A small model that answers yes/no questions on an image's attributes, trained from scratch.
Model: encoder norm layernorm, encoder patch size [4, 4].
Training: soap at rate 0.003, 7500 steps, batches of 192.
Rows from block 5 of the image encoder of a small model that answers yes/no questions on an image's attributes, named by matrix and row number. Rows with one number within an expert belong to one neuron, the router's apart. Each number is 500 + 25 x the weight over its row's rms, rounded and kept within 0 to 999. All counts start at 0. Numbers have three digits each.
Before each expert's rows are labels from the 100 images, of 14976, where the router gives the expert most weight on average: "place" is the part of the image that holds the peak; "patch colour" is the nearest of a few named colours to the mean colour under the peak. Only what is clearly more common there than usual is listed. The data: photos of arthropod specimens (BIOSCAN-5M). In brackets: how many of the 100, against the usual share in percent.
# router: router (encoder.blocks.5.mlp.router.weight, 16x128, trained with AdamW), inputs 0-127
# gate: expert gate (encoder.blocks.5.mlp.gate, 16x128x128), inputs 0-127
# up: expert up (encoder.blocks.5.mlp.up, 16x128x128), inputs 0-127
# down: expert down (encoder.blocks.5.mlp.down, 16x128x128, transposed), outputs 0-127

# expert 3
place: middle right (32 vs 9.4)
patch colour: grey (56 vs 8.9)
router.3:503500492487504483478507537553472456499479532510455509522496497501480514463509524552499464479515526472512527502514537449563464492472515532524499478491521540516474492505500502500465523520470447495550535481478512496450504504510549488501488502480555522508497504488485451493498468501534514467488522520489507515479525514536524523520528514516509521528503499492468453524485552471492488502489
gate.0:535488519533476526513487544503482461476570467505504443526501479525482507489499538492484522487503494528507521506521481525527475514418508506497472516507474447518493466519457512463488549501511498528504494522507546503556504522476573497495531535528521478494502494512518511482501547528513495523490521486464457545514498494516501484474499498484505504520515499475486472493514496503505469476510
up.0:466448493507510514478499478437548538486463542532490537451478466496551503527504453479507494507496487489496449504458514469465516512548516479525488490501529536472516521470524476564488500509535521483462503467483465480495510509508479519482523490468440517490496488512478516488514495487521490493512495540519534454488514528504518503480533486498498511507490481518550512489535499514522491498493
down.0:494515505503510491487512490496464453462477486516511525509457475489551521554459528516481526519520536490517449490506465555487580484505526524487489538525475494505489557526500517502496523483494519469486478513495499460486553513494513501508528482474490511428528481498504474514544526500496485561498509460484488500538485491486518466495505484513503500532477507508517498494515460495500471517516
gate.1:475505489510478507462500565547482481536476460518514519553511490530531506450517452529490461557533502498513501481518492498531471534531498528513527491490476543500508504514475467536460510483476464464489528507487488510511524521506502474512477487509477509485514469503453454524509530505513522498543520512498489485509528519486498510515493489521507552499529502462480487463503504479542560515474
up.1:487530536496507504520501546508480455521492513475548509555503458548491487484537513475480505506548543507464489518500531515523461513516494539463494535510525523515508470544473490507465531492480478480475514463506474518484519512501502511483492478517489549572514474454472477514532513518530527491490490453483474514528482527482532489528494510510511542464499499510541507495507511505486538492480
down.1:469488522488516496479527489542466536492489518448504534510516512484488497488487458485489518502503500499468489554486472477532409490497520480484481497478528491547495539494493493500512486523458543538497505476492462509530501532475491491489476488513533481539531497546495465509495504528500464447477511505517514514549515527542498514488502520485549549519502485457500481476484513505511484532468
gate.2:504495516484452526520493486515475490532513490461542477519488500490445464506485538491481486460509466471475538499517453495507511500525541494509468497508510448512514511489525482484557521508482496536486444509497532496563526529531421508483515492526462513520510485472481528486525525501491482479499504490531510477511466533448466492473508495484491500490501492482520511496457519539477527484515
up.2:498465473548521481515517496522470495471514485518510494480490495556495533489490468511485476468501506513496488511465523517487479534517467493449544486516517551489478485492490528496461476521479507457471532503493519511489496468536523508525529509477542507455522518542499462504473507454498501521523462533517478544454547436474493499528503470515518505484468493533491520478503527480523468526519
down.2:486526542526549513538516497525503518522465495486531487475496504544474530542482523479458514498511521507511509499455466484465478494471525516486484510493475528460445550504418467473542515512479493482527515538529516485489487475543533480479492500537506481480517493484501510531455528502464479518506519478536489525512533528516483504505466537475532503472497500521499474495521490499504472481514
gate.3:464472496509487530482504483425523503520469515476521494494480466506503485534522480494452500528493477486457481450495437518519503488508532507557493516493478487486493501520505513516550543475481523464501489503471473476528505501489487526467512480527431487518494506525498525492534497474510494492571476495477535483522497490485511467503514527456524550503500468533508512466523520529483507507506
up.3:561524502509483560506538473552498513524536523473474485519534475493524537483489446501512481529515521529557483537501522469477491525500495490505495513513522513498517525483514493501435489481508499478497494480498514506483504491484521499494471427493509517485469478540512474521454466521479526472482498496505513443469533530531500485526468491509503490489512515449499521517515480518539500514459
down.3:490494500529456498529504513538494502500501533510522510521496460539539444510498523493526502519541484507529565513459522484457491494505465487487535519468465473513489498510520491460534510487517527518529487463501500521518495488462522523514496513495508479501502524523511472523415503508461497523528499560517535522509462503494492514538458521499500468507499505470558478483535478489521523487489
gate.4:528476479511494547483489514531480516493511523532514510553509479505530510495472434493537487523497482529515516493527519509524539516499559504481476486482477485510537521509478432492562521488481506494504486491463488492486526508480499475475502545480513474509542482538452503497527444482518526505531531554493483488498477489540506497481487503512554504510524499525521529504493481480525465463480
up.4:531536496511521497504501458468504498534482465470514473467519531483514480503491557487486530515486505510472464514453479529476491450509483425508508486504547508514490490501520509522502477460495502510478489546523493483518487531506478549512508452534489510468465469476557519500497555500466491481493500503523537485523484553453478491509474514480502497500503497494505464517500538543503526525485
down.4:517483512528520478503499528495508537503513532483490537448493491520511445507495506475473527526477460520506509510461505465527506450514534510505473475489508521494453523492441496488514473480503485530545491504496487511466467495509511520521474539487528533480478503512521501550475466492532466547482461477553536524493503462525536558499512503469500473520496503469509508515495466499489489552483
gate.5:502446486477440496521475485493498508520509490444523478484520484481500491489479513501462473474472498553491497507531507494519509519558470475494456534522547452493527490532507495497492477528522506517498516476472493467490515513490477535500495515485482489518511533488464505511547512520535521473526529472476466515515493491455538481497486519472488486493516536493549559508568479505472464494502
up.5:515460480506450443542503502470493535509497455454507509495504492512528483472481498498501446513474469497503532476516517528527529469520494519518487517506527505497487491505493512514510491479515494513510493508497456440465517512513503538514506511459492507525506483500529475530478541545483476487550491484477465521493508462492504527462441510508522456518572517500466538504516544495520477494523
down.5:472522489483517503496500541563487470503493514502467529506556519501511461490522475467515475489505512541469441524504478552524497492542518493444548513526496460486534462521499515488486516512496558534517482467469491518485466513508505514505533520493496496502540508455520489483518482483497548493475476522503470537520508479507484496490490519476513516461498475504457471508458480465494491538516
gate.6:522486475547501529486512467478561450493462478476500539481534493497520484491516511469484477476492538512457498483500512514495499528491507502487489523531478494467533502486509528505535504467482471524497478465568484481493490468479503462500497508469535476491526501511526549501491510477479477491518445494478498477516487518481501493524469549532530507480518531524524465466503505524526500583495
up.6:519500502508529501530465516518470517459486470454488505540507512552501442507539495490506493492476492508480523508547559530519502526514482520499498508514462506518499502524490482460540477506543470477501516452505494493483479507496528448522460489476528452474529498502551542508477536485470495522503458490515487472479477507503494505492476512458510503478529522464499462506462534496558488519500
down.6:507490463509505512494472536467496553559483474492506508528508545491497479526557479480491541451438489461506482490485488493514442524497487490500486489457462506495531486475508487560481520502485513489505486465491439501448460523456523489477476491515484488502532480478481490474508511477505517457495520527483501543503521509528456484474477504504485510498520522510490508509451531507495511517504
gate.7:496496506508511480523488495520501485495501499547525487486521462480525490485488510478532469515474464490528510438483483558496503489489499456517521459492513535486518518510536491538481485497547529542500485558550538465486515498527464516464496504462471492484485496546502487537510516544527476564505488527519484477517499489448544504498475501449508490529517520461497511475491520497505503505469
up.7:497500548542498486502480518517480493489446510519452438496482442525554524518515509513483504546500481518531514468490478532465531534507491520483512493482451490500524499476480556489505494482508524549501497461518507499514488474486501495485551464520525478498522507468494510479564464494482550470494479512500472481462498516506466461488485511497494517464474489512492471546498506513495472487517
down.7:474471544516471481470540546507479524504465510476463504529494486517488515478500505486538468494517503485474502478496457542509479514497514482503529504494505481496515485467485494486505522510490455444492514472501503506514504512504527521520521505543504472450505519498472507465491484517547553471470563482466518508492478480489554465510463491549513493534546475524536480519480501479447470511522

# expert 4
place: bottom left (45 vs 14.1)
patch colour: grey (41 vs 8.9)
router.4:489482548506501512489502482486500476470525500504450497484517555494509486492474484502478528517514504474455484488500496514522491541501474505481477483473496507461542485498528503430517529457466482495519490510510454504533507494514472522502556503506504522517512533513499521473516418476509503485539551495494481498494506553505543490449501504509480498512510448467536449506481507471492480485472
gate.0:501480489467514493488446526497514510479477494517533467463560521511473507529512507501487531504473527461509451475482477546479521502512536487511478502494524501498501513529511500495523542484531509510475520502527515466530511493510462506481475461507503472504511458476518480492495516492571511532534534516508505479479462483503567477460475515433479524492517468479546495532487516517472486479487
up.0:499508480535458500517543462492523519470492513517499502493514469452485544502490499507497547497474449526501488478487493472475541473495529492510492515534470454563553508532508543524493485498507551515494470483498543469480488514478477526514471494522498492506492488513475485478527508447489428478490493478503500496514503464471527504494491477521504500555467493516429493510495481515483482507507
down.0:489534500482500499492514558552484494478505506522491484541445534522481509513524481493550484499513530447448516535482547490484507545494500507530511466492514486515549516504482486550505510527506521535492517475493501486511469528490513524489481515505473505518467464515488527471458472467452540505492469469505534511479492534480480479507557514523532524520465538506477490490496496481483484489464
gate.1:523473508510496484493525468502462471479534541533466494496491512481509461526483482449515523509489516495493529521492551516499522497465500465479511515464479497483550501501475482474500511508495491519524508490454472535504525465516499553533508492483495474493458515508510540479510478481505477418520573486489473465522445521494527475493473490498524495504522492495512486502473488522449534471484
up.1:494512486483499509535480520498539549536462441464529519517503449544497520464502516567488470463504469486489461477517453492511491491526491543519511501544501504528485482507528541510476479499487488476502501507539521464489472510494532481496495499529502510502503475515489456522506522489476507523482425520527496526501553479485481530487502521489487471485483529496478517488560514500525477522514
down.1:475510505498457511458528509507474478533520516520467510466561500477484509524528485444526467487507476518528486481485508511463486515528484525498500502505469463524505462509455466514534524504531522482490544529533500476458607499499468486537491510522493508485489537489471493491514509517521516520516476519536468496496501522497502493504484530490513480503451522488517474497511536528514471463510
gate.2:488502501466497445501498462472515482525437489453510495493523500480514448474467468498497490506481499535516519494500472484530522442482513484489495485486447468542480506481520503524518481506506467493530508520539538458493505517518461478515555516523511477514515519523458542519487470517527490511518486515524475468517473480486506457490521519535478503509538501525470510503469547507439493497500
up.2:509505525515538497513541482484518510494497467520481462492476492515497546513521497511553520482485529498462478497476488527514477558520481532520480480517533527436496491520505510492480489489453526489486491463515503507521509507496546500546512504482545513474496480455481484514493490477442482495474468526493515504447508456520496535509527487469548510502510521524538490479548464501561500483481
down.2:516492523525500523504478470494529492525509486534521503488533469492497470507492497495491517509507528460476497471488477546505462511504486534461502521472498490510494478480510469474480502477541504484549488480483542486517466524543493476505514504576471521506478486497480501503473467531495541485437539498493495499476472478533492456438487521528506467496538516540500512541518502509511512430529
gate.3:480459527483478537475522503493524464477509517444507517514505513476507514496503521487492494483520512537470504469504474521468492539515499473522503510509506528480528489513492543495518529503518514502490535478516523440491480543485478456502528513529425518495502499484515492456485541507463529496500528498471502520497501482544520530476524491471482497551468473502495418508560497473505534507513
up.3:476456493467495545490511487495523461489478524459516483493495500494499483518536540475499510489523507495486496461511464523482491540515533488506495502516512551483501468520504543498543532496483498506480513519535523461470463518502491465495525496536437516529526488509504521487485522482495558522538500510465502464506480489501528528476532517501466512508501444499521433505560493462477530505526
down.3:501493502481528465469518504512499541479534494486495503472499479501517437509509500500510460536510479503518522510516484532487527458491492516519479527525475560471519525483510478478526512516514500527502474516482473519547442510469518451516491468473466486479514486536499492533501504506487526542486509517553493513527453518467487500527548504482475477498500480506535561549464524498473488501542
gate.4:502472531529483446552492492524524517507498466514514480526505496515495499521517446480540456485475479493476486490507513549512487525464493484499493471489526471514498531497471517471451506514530547504532524518489521514486497522471514516503473489479513529472480513503491450465473461535531470494549473453479505536523500485520468492525478449472499478491524499513503499506563459517487516491462
up.4:492461539505492518497472476512463444506518503534538489509500515530472490536496484480503489509485466496433516543465521541474526507513491512517451529495522469491484504494452522507500533474539541468491487474504508537467498498453465506460491521500504515474474478491572494494501499471532476505535541505501489517488485510507492478472488457513509468523480498523552508550509489528492508478488
down.4:548475504528521462460454571516467518526504465492496483514542478496474510545481450497512509488485463540501513528499546511503496532512468489498484483512492448438469511487525504477518494503532490484540518461513497532506516510485528546468506518477472506536480491542491529472526502525493501501507501483511533496485506508469480550515523490532504509500511477491545493443514507519505512510473
gate.5:493533502504491472547473519503461526541514480502557514498495508486492489520546475518478498514515460483479500469500503482514525476490498525531539539535497487508479536470530463504464518508511482416481543511470492473508468554495549517525450509493467491531528521504458501520501473469507509493505447503485517506535516483505471499504495503478481447495463494489466525530497494510510473483491
up.5:458523522502532511509497564515491495519500498479463525483501485418504456500512548491499486502544455511535502440464486532509484497504518501494461496480514483518440496486529541498502471511509512458522487522500490474481527512471488496509486512509491514505513532472550508500526507542468503485509483519485495528504500478513457560540495510522471481483504495506493488512511557474470453483498
down.5:534509489462545477561492562506479495509510481486488504553517511508535485502522528508468556528490539481529527532531542519519515527503510487464529501474511499469564491496526520493469513497455488517504461498524521497507479516464527518533508507495463529513533509522492505533491505508497491479482441527535446496520534470457498492506525514487502508482538481517474516472505478507500523494521
gate.6:481498484527488466510503497528501488450530511562454524460459511505536501467494480475514534532495538468464471478524505505489510479466460501522502490506522544464470499489518522495469527488553524511482557499513510509497531461513513479475500495499512517531527509512521495497514495473487495535489504533519493522463539522498464503511556502485478451555498497506522486511516490483465524467551
up.6:467527505453486502485502515462538503492532499491482506490489521459524522516464539497504488517503467479497516506523488551500478514480527474536499550473498531495438509514469493480482574494502479478517462502486481453485513491507503549432510495502502515472489482510538502502537499470464503499510526503514501471499514499493488480516513519515450511483505412505546505457505505499500485535494
down.6:511457493492504466509507473497513497478505517484503498494520491555556467504471520478528499509494494508484497500453502487488538527508489557488469534536453546453493508505482525429485449481507482500530510480489508499513452488526530479502467502463522496466491514514525478508515500504497504514503492490490542517497427513452537479522523499500486479504539548467490507514509462499490516453514
gate.7:528487499484501507464463501503476467503491522543504490513530479459525510538471477482488527426489518476492517522507527525487478506486480504511541455509458522474465518489476522473520526521526473453480488493503488472534488492489512485478501555444506499524527470517520504524471530476512538531460499500494549492524511508469511496513556515455471514500504514467510480513511465459510529530474
up.7:494537553494486486513554482503467503497527490457496533517501487521479512418508520512506491546496538479449504481494508525516499506489544502446503527534490519494514467514499494485532488468478510496502501474485521547454524494510444480497557502571509513476507518469457496469508512488520513504535508479466485498497481478507505496488496544529500489467503515532483527505538488512501506526533
down.7:460548475514479547551508499487500486500535498458474493517464517527469510484510509509488477513484474485474515491549456538509518492481472475500505493538517499522536553471489477493503510516490480511556491541483480475464494500453546513533517521512460436495493498500493495470488519486474508468452531476520512478507553496522492480493521516507515521515499505509507487510542505534467492474445

# expert 6
place: top right (82 vs 14.1)
patch colour: grey (33 vs 8.9)
router.6:530512508498514499456504567475449481520468529452550482492511512467495481499506521471473504527480463500497548496501506482498484512452474468499535546493495496469485482521512524479468490488536493508530474523460478543526503470505494486548468504521464530473501506473520452489526527519501511478477481518503532513482572502529483478469504503511495505455530483477506490506496472496470474474486
gate.0:455523512483465574526499505488533491476488530478508499488470533474496507517473490494515525508509513524477516473512505493537465532457488489532498499493491476525489483519531508452471501518506449471519511473468484498494474513521500470462522523521504532502526545491488485496537526529496531492505490494456468521449515510561543534507523494473516527488506507517525508452478453555497522479496
up.0:496516523509493524543519514528533489465476531466454486508501508484503493485472508459492522521516547521485444524496554570532515535474500474514494491527475505465538461519486462477511489469520500521537565512455484527511508496500471495504501509498534507469477523506503461509488511489540519503512483462492489485488540494498550487481495540485539496482489503475528531476499486531508471529527
down.0:437496470554519554504501502504514517467501512507515502513519466520472482483457481491470487480474477519471476502437509510465451515488506496510530557511502491481521487526507482501506512487515495523459478510542480452499510502525477496488563493484482458475513489494497505488547510508499490529533549526537508473489486490477516490525512512537503499470480467512465489494525504454507514437462
gate.1:518516498540465486472533476524506478518497479477513514509525519496521504471519486497454520487510475481507476472486500520507499510456562508461471495517465505481460516526492523497543539471544490465512493482525490458535506499535515511492559491541524426507478523489512468486516522455454497499528494530471498524485478493474427496478490487523481536509513482510514480461509510518503500472490
up.1:468457470499514480510491511502509510501484519474474475509479517511483505479508516481507484469505481524457490498490498474498466468537535494510506485468515463476478502510514512531527449502522532514540501530464501540516522497501510492511514489494499511495530564481508479516492543537458566484543501458526529512497467528462542497534522503459540452509522548534480516474504444486481500511491
down.1:512491562502497494499506549466472512488490540459512486518498511484483508507506496477514496522498520491519487505482521520491484542477494457445530516523465451506438479505517456497498481492537509512514551490506430494476490481541511493500493488466497488492451482519516476501486550484507487481463497485505482509474505475532542528487503460506489489484477513494494460455480480455513515554545
gate.2:490499464510489523511500557530527517460498476517506516514444493486519494480491518516545503485495477497496507521542512524484503488546499510473506485488534516523484475484491509491543440474451515521470501529543533537496475495476500521540494526503548461499508467504504514510473495486538500467523545482511490472486443449478519511506482492496532481500515492539507530489515559465483489547523
up.2:546527480486453487524536544519524546492505506458479487492467486453501527499460510497486433484500493501467499517510507528507510470536470508464457496491504492494557530506529471456485509455528496494506500486505529510506496485488478493486505486491530513527503491504521494484511477498507510502463474469505478507481508502533447528503457511533502523549541518491477523487469507503580466509466
down.2:541490508471497543510508492519492493504494502480498542503487513513486477472538460514518496515454511509476451504492494498476511505543468494498498478552500507504513493488529445447557491511518479475495505483479511522513467495510471494559520530550525524507491492435472516493484507511512472498506459541483472538517508495471520503458464532501517524485530503500535471454500506505566493530519
gate.3:496494476504499489482511485502552498504493471511492528501525482518512461547527501442541509501488450518505472520477533494504472497425507512482513453501505506478534510505476495514484469473492517539488513522489503505471525494541505517518492508504531483564462468501467571486468516527474507505508490433519477492493485509502544502511493449485477543510515512508501496529433502494493505482499
up.3:485483465532472480509516511508472492503482496501487499499510519504480504496503544513499466532494495463494524516533481519522456485516490520500501470528514533517431468485504516498530532555483510518501495486486469517465520464492494497515555458510519541470506491468455549533526475463561482502503545548560524511479533519510522485544478491522472510485507503495509513478509487523482464495463
down.3:548527472461514512497473517504475459548562475495491511454460522493512517508496513467497479445474501504484526518501490455491512484509526466484510490439526499462525478492499533534512491488487515507507498475515471511542462540542519457520468524498476547479484520494547514507500491500502502520510488481499525487495564481518492529514498505483500491504500557478543543501511484518500458521499
gate.4:455499528465513544514483482475497518488504490467491464530432529475506479474486526498544523510528520518495517484520451506504461518515533526531504469509410513457530460479535522527484498511504507512494504528529499487496535525488500483486546494505461510528528471524522507481477490521515502493538536443501475466479493528481503508524488499481470501503508532516533458488506524501513513489529
up.4:501482482482511466478483518564502518537490519526504554461514502508485481489527476463472493460505480456494473471506474502520546481510467503492512530477535469500463542487490507511495526471490451493477506510502493458465501461467464499514484517540498499482517522495453524516476514469529518489460528561517528524499511473515468496492507472502482493476443473506510498505506527471502561502519
down.4:496543463520477484483523468518495541462530518438500508510429466548522503489502508491515510495530500559537485511497524494513448492475534499492494511476530494505494492517491492500532505520538497497491518502502499457502523511490453491453528523465482495533496488467531496474497486483499512495513582456543505490504515521488449488535532518498475530489471492501524505482520523498525491534518
gate.5:504510521533454543466560547512492467477536533525518484485527476465547543559501493465488540479510501493476499543521453463515516538485499517442468509520493492488518497489490465526503528476498513511505471494473528517512511486488494476490466506517492517495517511507524475475461528504480510496501500535514473477545505485514532471490494484514451519530504517512552535482460488478474488512492
up.5:520499449484508470505494479489472522504486486492468479504494473581478480464539497490528490530512493501452533488501562521487466483519479513549545490468522510508471482497514511480516502540523516512465515501488500513512564493513523518530504487494483497473434458515505515517530497488525501521537519495485488516500516520459505529454469506512502484466517506475499536455539492528528535514508
down.5:512481449506477453482484521541487556499495505503487513495512489456483508508491513479506494494455466493487526480516492513513503499512485535494501481454483512512527499495512471507504474525432541536527518458478475480499521563540540498493472471520450514527498502470502508487501476489494510510506487490511493488534547517502441491494513540517500502446441514453474525500500478453488473510475
gate.6:517515470526532462479512543486478487460463544518481502493482563499459476531522493487471519506492495518537485545528524500517476501478497496520503511505499525519495504502512500477483490534519467526502529525462540514527573481491528472526497504490485489478513466506528479518470534544468480493444500466519529538485561517471495471465489464526482509483492487501518509493471504483478466472479
up.6:461540479510543467499480516467479489483445524489525506471471520508494487490512513491487511528480471534532495515515511515475464482488486473520503480464506506527510487513507531512450464500528498514498516539473530492509535499496507466536539516495459461481526497522503476535511556519493506476436508522526553517492567458476485478468487489530482484456501489508515513521462501482522464505527
down.6:473477507480479530482483490510500554499468488551518464481528476509454518511481487494527462536491512507527498510503459482480534497514495538510558521494491496514526487474532531531489523493514483488484482481494501476493472476479505486508464494531529492505546563535522470473509557527516522471508526546486514497539547465516543504455458491529487522486504462524487500467489503481498506466516
gate.7:509506522520522510488543516506505504490504490515455483495518483491504487562527497460522493517503541475530504453475521475520493507519477505502522500520491514460523499477514506516516514493474494513476553508471491483508523499486502436507493524541496504518524555538503475477526510512476536448483510521518504552469513474512478560474472482505537495521507495492506481511466524419479499439525
up.7:501508498450503525516489466495488499460501501501528548501529509489492517469457503513512493506488499517464469550469556524487486511494483535490485497516472465531512466500530499490537495482493498510520475467546498516462495542502525534475499485510526512510460519471491470506478462467502498520456551426507503460508494500491531445474514530501491493538521518477512501510507495508540540559498
down.7:531448482463503485473479540512481510451499473499474519510487478455540508490506479489508503478457522510499489514513515465492519497538522541466506516493542544438479502475485486494508473470490548498489526475485527523489517533504506498472509481529480490488475460482487494509531437519508436527489459514495504515525473515464540526489498516446521493504505556479509485496501476539521512510508

# expert 9
place: top left (52 vs 14.1)
patch colour: brown (30 vs 2.6)
router.9:469503465502494529502468521502508486485508513509530491452486493531512495467488560501490512486481501512496543506460517524526491496501523482492537482471463466493468501475510522481507520502513521491521463535495513460449499519505481563494483532517523496495461519539511514535521532521548496530454475529503489519493485512473477528533546490498527490506519509501579486480478473510525540540544
gate.0:560475505473493464472531478502513531429493527521480497492514487481517519510530528472505523524486508510493507463541469465515516493500481471478517506455498512457511505518476499499558482502497510512502496505491499489519494467520532496541539490516452501475484497521537501478502527455518474507520494530476532499527491523453523479539463513456496508509529472461539471519525554519487450514505
up.0:437511510506491517529509535492522518593512506496533504522491513488494486508471464542496471530521500477540511512522494500473506508508501518519469519536543505511524493502511481509447507503502483503470517494466500513459471511487478495470459514491511531479514513505485523470518462546497543466463509464510481527517499472530489507451506507569512483501456531515469510495503520444526513485504
down.0:479461486507499508526483520461497466457521487491507496536500468530510454506527505497483524559527503547507488520439484510491498542580485497474502513495502506526506492538472519497520507506548489499484505470486494478480491494498508463461517452495499544512528501533489473496486485505543472551493517500502526506508496441520470548507463508476491492516473448500536526503519521539508504505488
gate.1:538529496474495516505502495478471532538523485509524557464546504452473493489510488477465512496509496523493492503509532491505501537526455461474501526480543525508517499510529512532498517460468496455515510546497501491441509495456466521466546473512507464492509508501494543499496507472487477483504498465492504506489563473488532464503521524526435512491510473482445483518498484494478496516530
up.1:519473545540517501484445460547500465529534523515510477526467488491483536519522490500501512497510476506515505498504445485459506485465512496482499496506470526500523486466476479488486452532515467539467503513539454518467473486546515477517486505504484531495499535524526476465528522471479492521479552517511503543553489489493497480462489517533495507482468483549523517483522507463479516497472
down.1:528479505512420502482462509523479502490527549490516508469487474466510487495509477491468497504505487496493493480454501472502465549495519547469500534510555496485497489489476518484500453508463504542519486522494512502486529465517529472466515513502520503466532510506476503492505584458513506465479561505502460502519490488505469505478506504500495532451477525509510492537464502468496480480471
gate.2:503494522518515512529489504532504512499488499510510483514514516421503493532474473470461484469481450504494532505498478480532470512522539497472496481482495537498540506499492494471545524475471496511497537504496484498513538511511513503502484487454470451515478518549470498476476516507510511463518497528477484492487500511486525552502463470486564553480496424498486482507494527474455481490460
up.2:495451491481507497519524497488484506495506503502480558505522504469474481476482482476482490471525515504512536503535484541542514520534475482445500505503438479506523522468536512467549492531485490510524500502483534445496501462513481536501523501463490418501512476535502520453476504540510468522506555504471499508509493488489453507501508491463529524469474469500487486480523494507481498483469
down.2:512503529476478494486484489490486496503514492520470441524441504487502509486505502489468467503516535471521482486474498477498449520504523516489547493503499530480473462480444440516480521501505484446474526480484448516514531520486522474501472489492524490494481526503547512536478461504519469473508501547498500506482453524487469431474529507500523536507492443503496527510481491460501493490487
gate.3:502523545515495550470470530524448516438473469492485504529506468478498535493476472555515498473492472504475465507485523495536493498503505479509512500527513503534479530525527486512492507482533495507491495473459562517516515520505515487512476519504505511540491482508471485473516510506502484522444466486452465503535482486507453524495486499513451537466530557521499511493508504452499537525507
up.3:537469529470501544500461481560497519481530510469520494498473468492511494498465525519489541492491463492485512474505529519519552531514489505505519498535515528491510502532488476467474488499472504497497510484507538481484500522520454517528443498505520461504512527544493489482474537495533542478484495530488459503502513502489491475494479529459531562474461540487474476521510449509454510471482
down.3:502512476478491479510499533508522517548494501478489487509481517470466510528479506532512455489459519492500503496451504514468482479548455514509521451478467513493482446474500548515505520478542510504515515451522501520513466493521468529472501524485521492503515484521514481461474518479491493508508512502521491467514486506513496499459510472549517579479435522465452473546502505507519514521506
gate.4:548497501510502507500494529510490486516451485478515526537496513509517528509486528518534462500521471514437466496487533509532490525496494461481539482522519527533480476544447494516507509562512519467456472524446543530499522486482496483525482509526556501531487497513486472536506513536495523550513487490495507484510531510526551505512506500506488483534509491500562477472518484466506501494520
up.4:481513529497485509499523447519508502498528495470494449496505525496499476536497450475480527474493549460538538527532474511453459468502477534500489542479526478494514495478559530507555510460496468499506504518545478478509477499487503512506502456463450514470500520484487490481473459494482516474515500475496493488512476518496489520475468488501521516470522494502450502535504531538537529484473
down.4:460476516481523518510517555524559478502507501443506481522509479512509536453525487485520504525552456520497462486472487497492517502526498521522488533522529484530486563471522508549488489526478475515506500512495530522500481512490472486499472511468511464506503493502446493500464489493556490528469508494514488503448546515514501527494507553506480480470535499495464451526493489494487467494486
gate.5:478503513483517476521525475472455481508533549543472509486527469490479445494529515502517477434472520491505498472481486437486528487483516514513552515520516513470493516494488485501480465474542490459488514526517518515505514488476492491514500501536495531533463472527495519529522476457470526484476507522528460486529467553484508476497532528496514492490473464498502494555505543491501471527503
up.5:527505482526525506514465510535522550465476505469520496512528519514489538532486490505495468520514476550555514479512496549512552493502519513489439535468504489508524486472483520530504497514492525546489480478463474492503501492516496512479490495465508469468510480504485526495478528511486476529502510490476524475520537503471498477490458486495493529512530453541522532482516434508503480429481
down.5:486487490537508493516494524481486476532563496501525481500498540534510428490549517516510556498501480480501522480455479474512502503524545531495510469517484445527476549475483517528476490512479507496464501456468477509491493486487490508473522505503505490534556507484481520496494494517513512517505500512474510497513513509537471541467488537493494478538533482525507478517480488485471516419531
gate.6:484569524472504471520490480529512510504461535500479507494499509482463458513512487545470517515449458510494535508504475548491503509523496478511540507473484485514466464461485518532492467494513475508495513491513540491447496510481534455544488484480494528522481505490522552527482533532501525495503481470537483494537513537486539490476498486480516519545520497498540536534531505472483494469514
up.6:545524493463537507522486504528522511466513506461454535478456520498470515481470501548501499497500472518494479522500505511518490469461496518523459521496425484529488523500496483506449482497528483478498507519492524495476515504513588456495479512503505512494511509458512562488516520529506518495462490506494523536485540519489483455530516474503503469463466528502511518485511462524519480516504
down.6:509507483548484490517461517474537481468481498501498489516494494494521479535485501528522499497536481506522525494511484501522491478523429544527531440479528515533535465542488531521531457493482485516418488506461522512513541490481483506537480488483477479550505492503480484514491524516516534508529535506545486492454502523477510491460508462491530536510489494478519501486514536475489507512517
gate.7:485493526518522509444526486527494473474459506535496526506557514491522490520512470493492497543520467477536520471499452489458543546519471517438492498541498508514497511483483498518525471489495497487463524500514540468500505530460515522488518543476521497530481525497499476496454491495514496545493513499487479538527483519483539483481504465467480520494456486548481512532510510463486485455497
up.7:479454484500515438508481509508464472503525503473461546441514520505544499483528499530488513503509466439458492519513529461495500528535472521542513498553498481510496500503484531467508460494489522517530517502514517497529491493525488491522476519499510498481473519545496536507493498483473513509533543492546464524471520517482489512469484481547485503538486524495462480451484486487514461505527
down.7:534494493531490475491479511502505506480498499523508464515473489512516437495477480516513508468574472498509499552500497520494535499495509503492500546483516535515477542464533494460490510504485504549508483513523527526510500493512532518439452514530488511469498533547538494525513489499567490486497485469503495494483506512473528522538530498507502441503499501512473533510509565476529501462518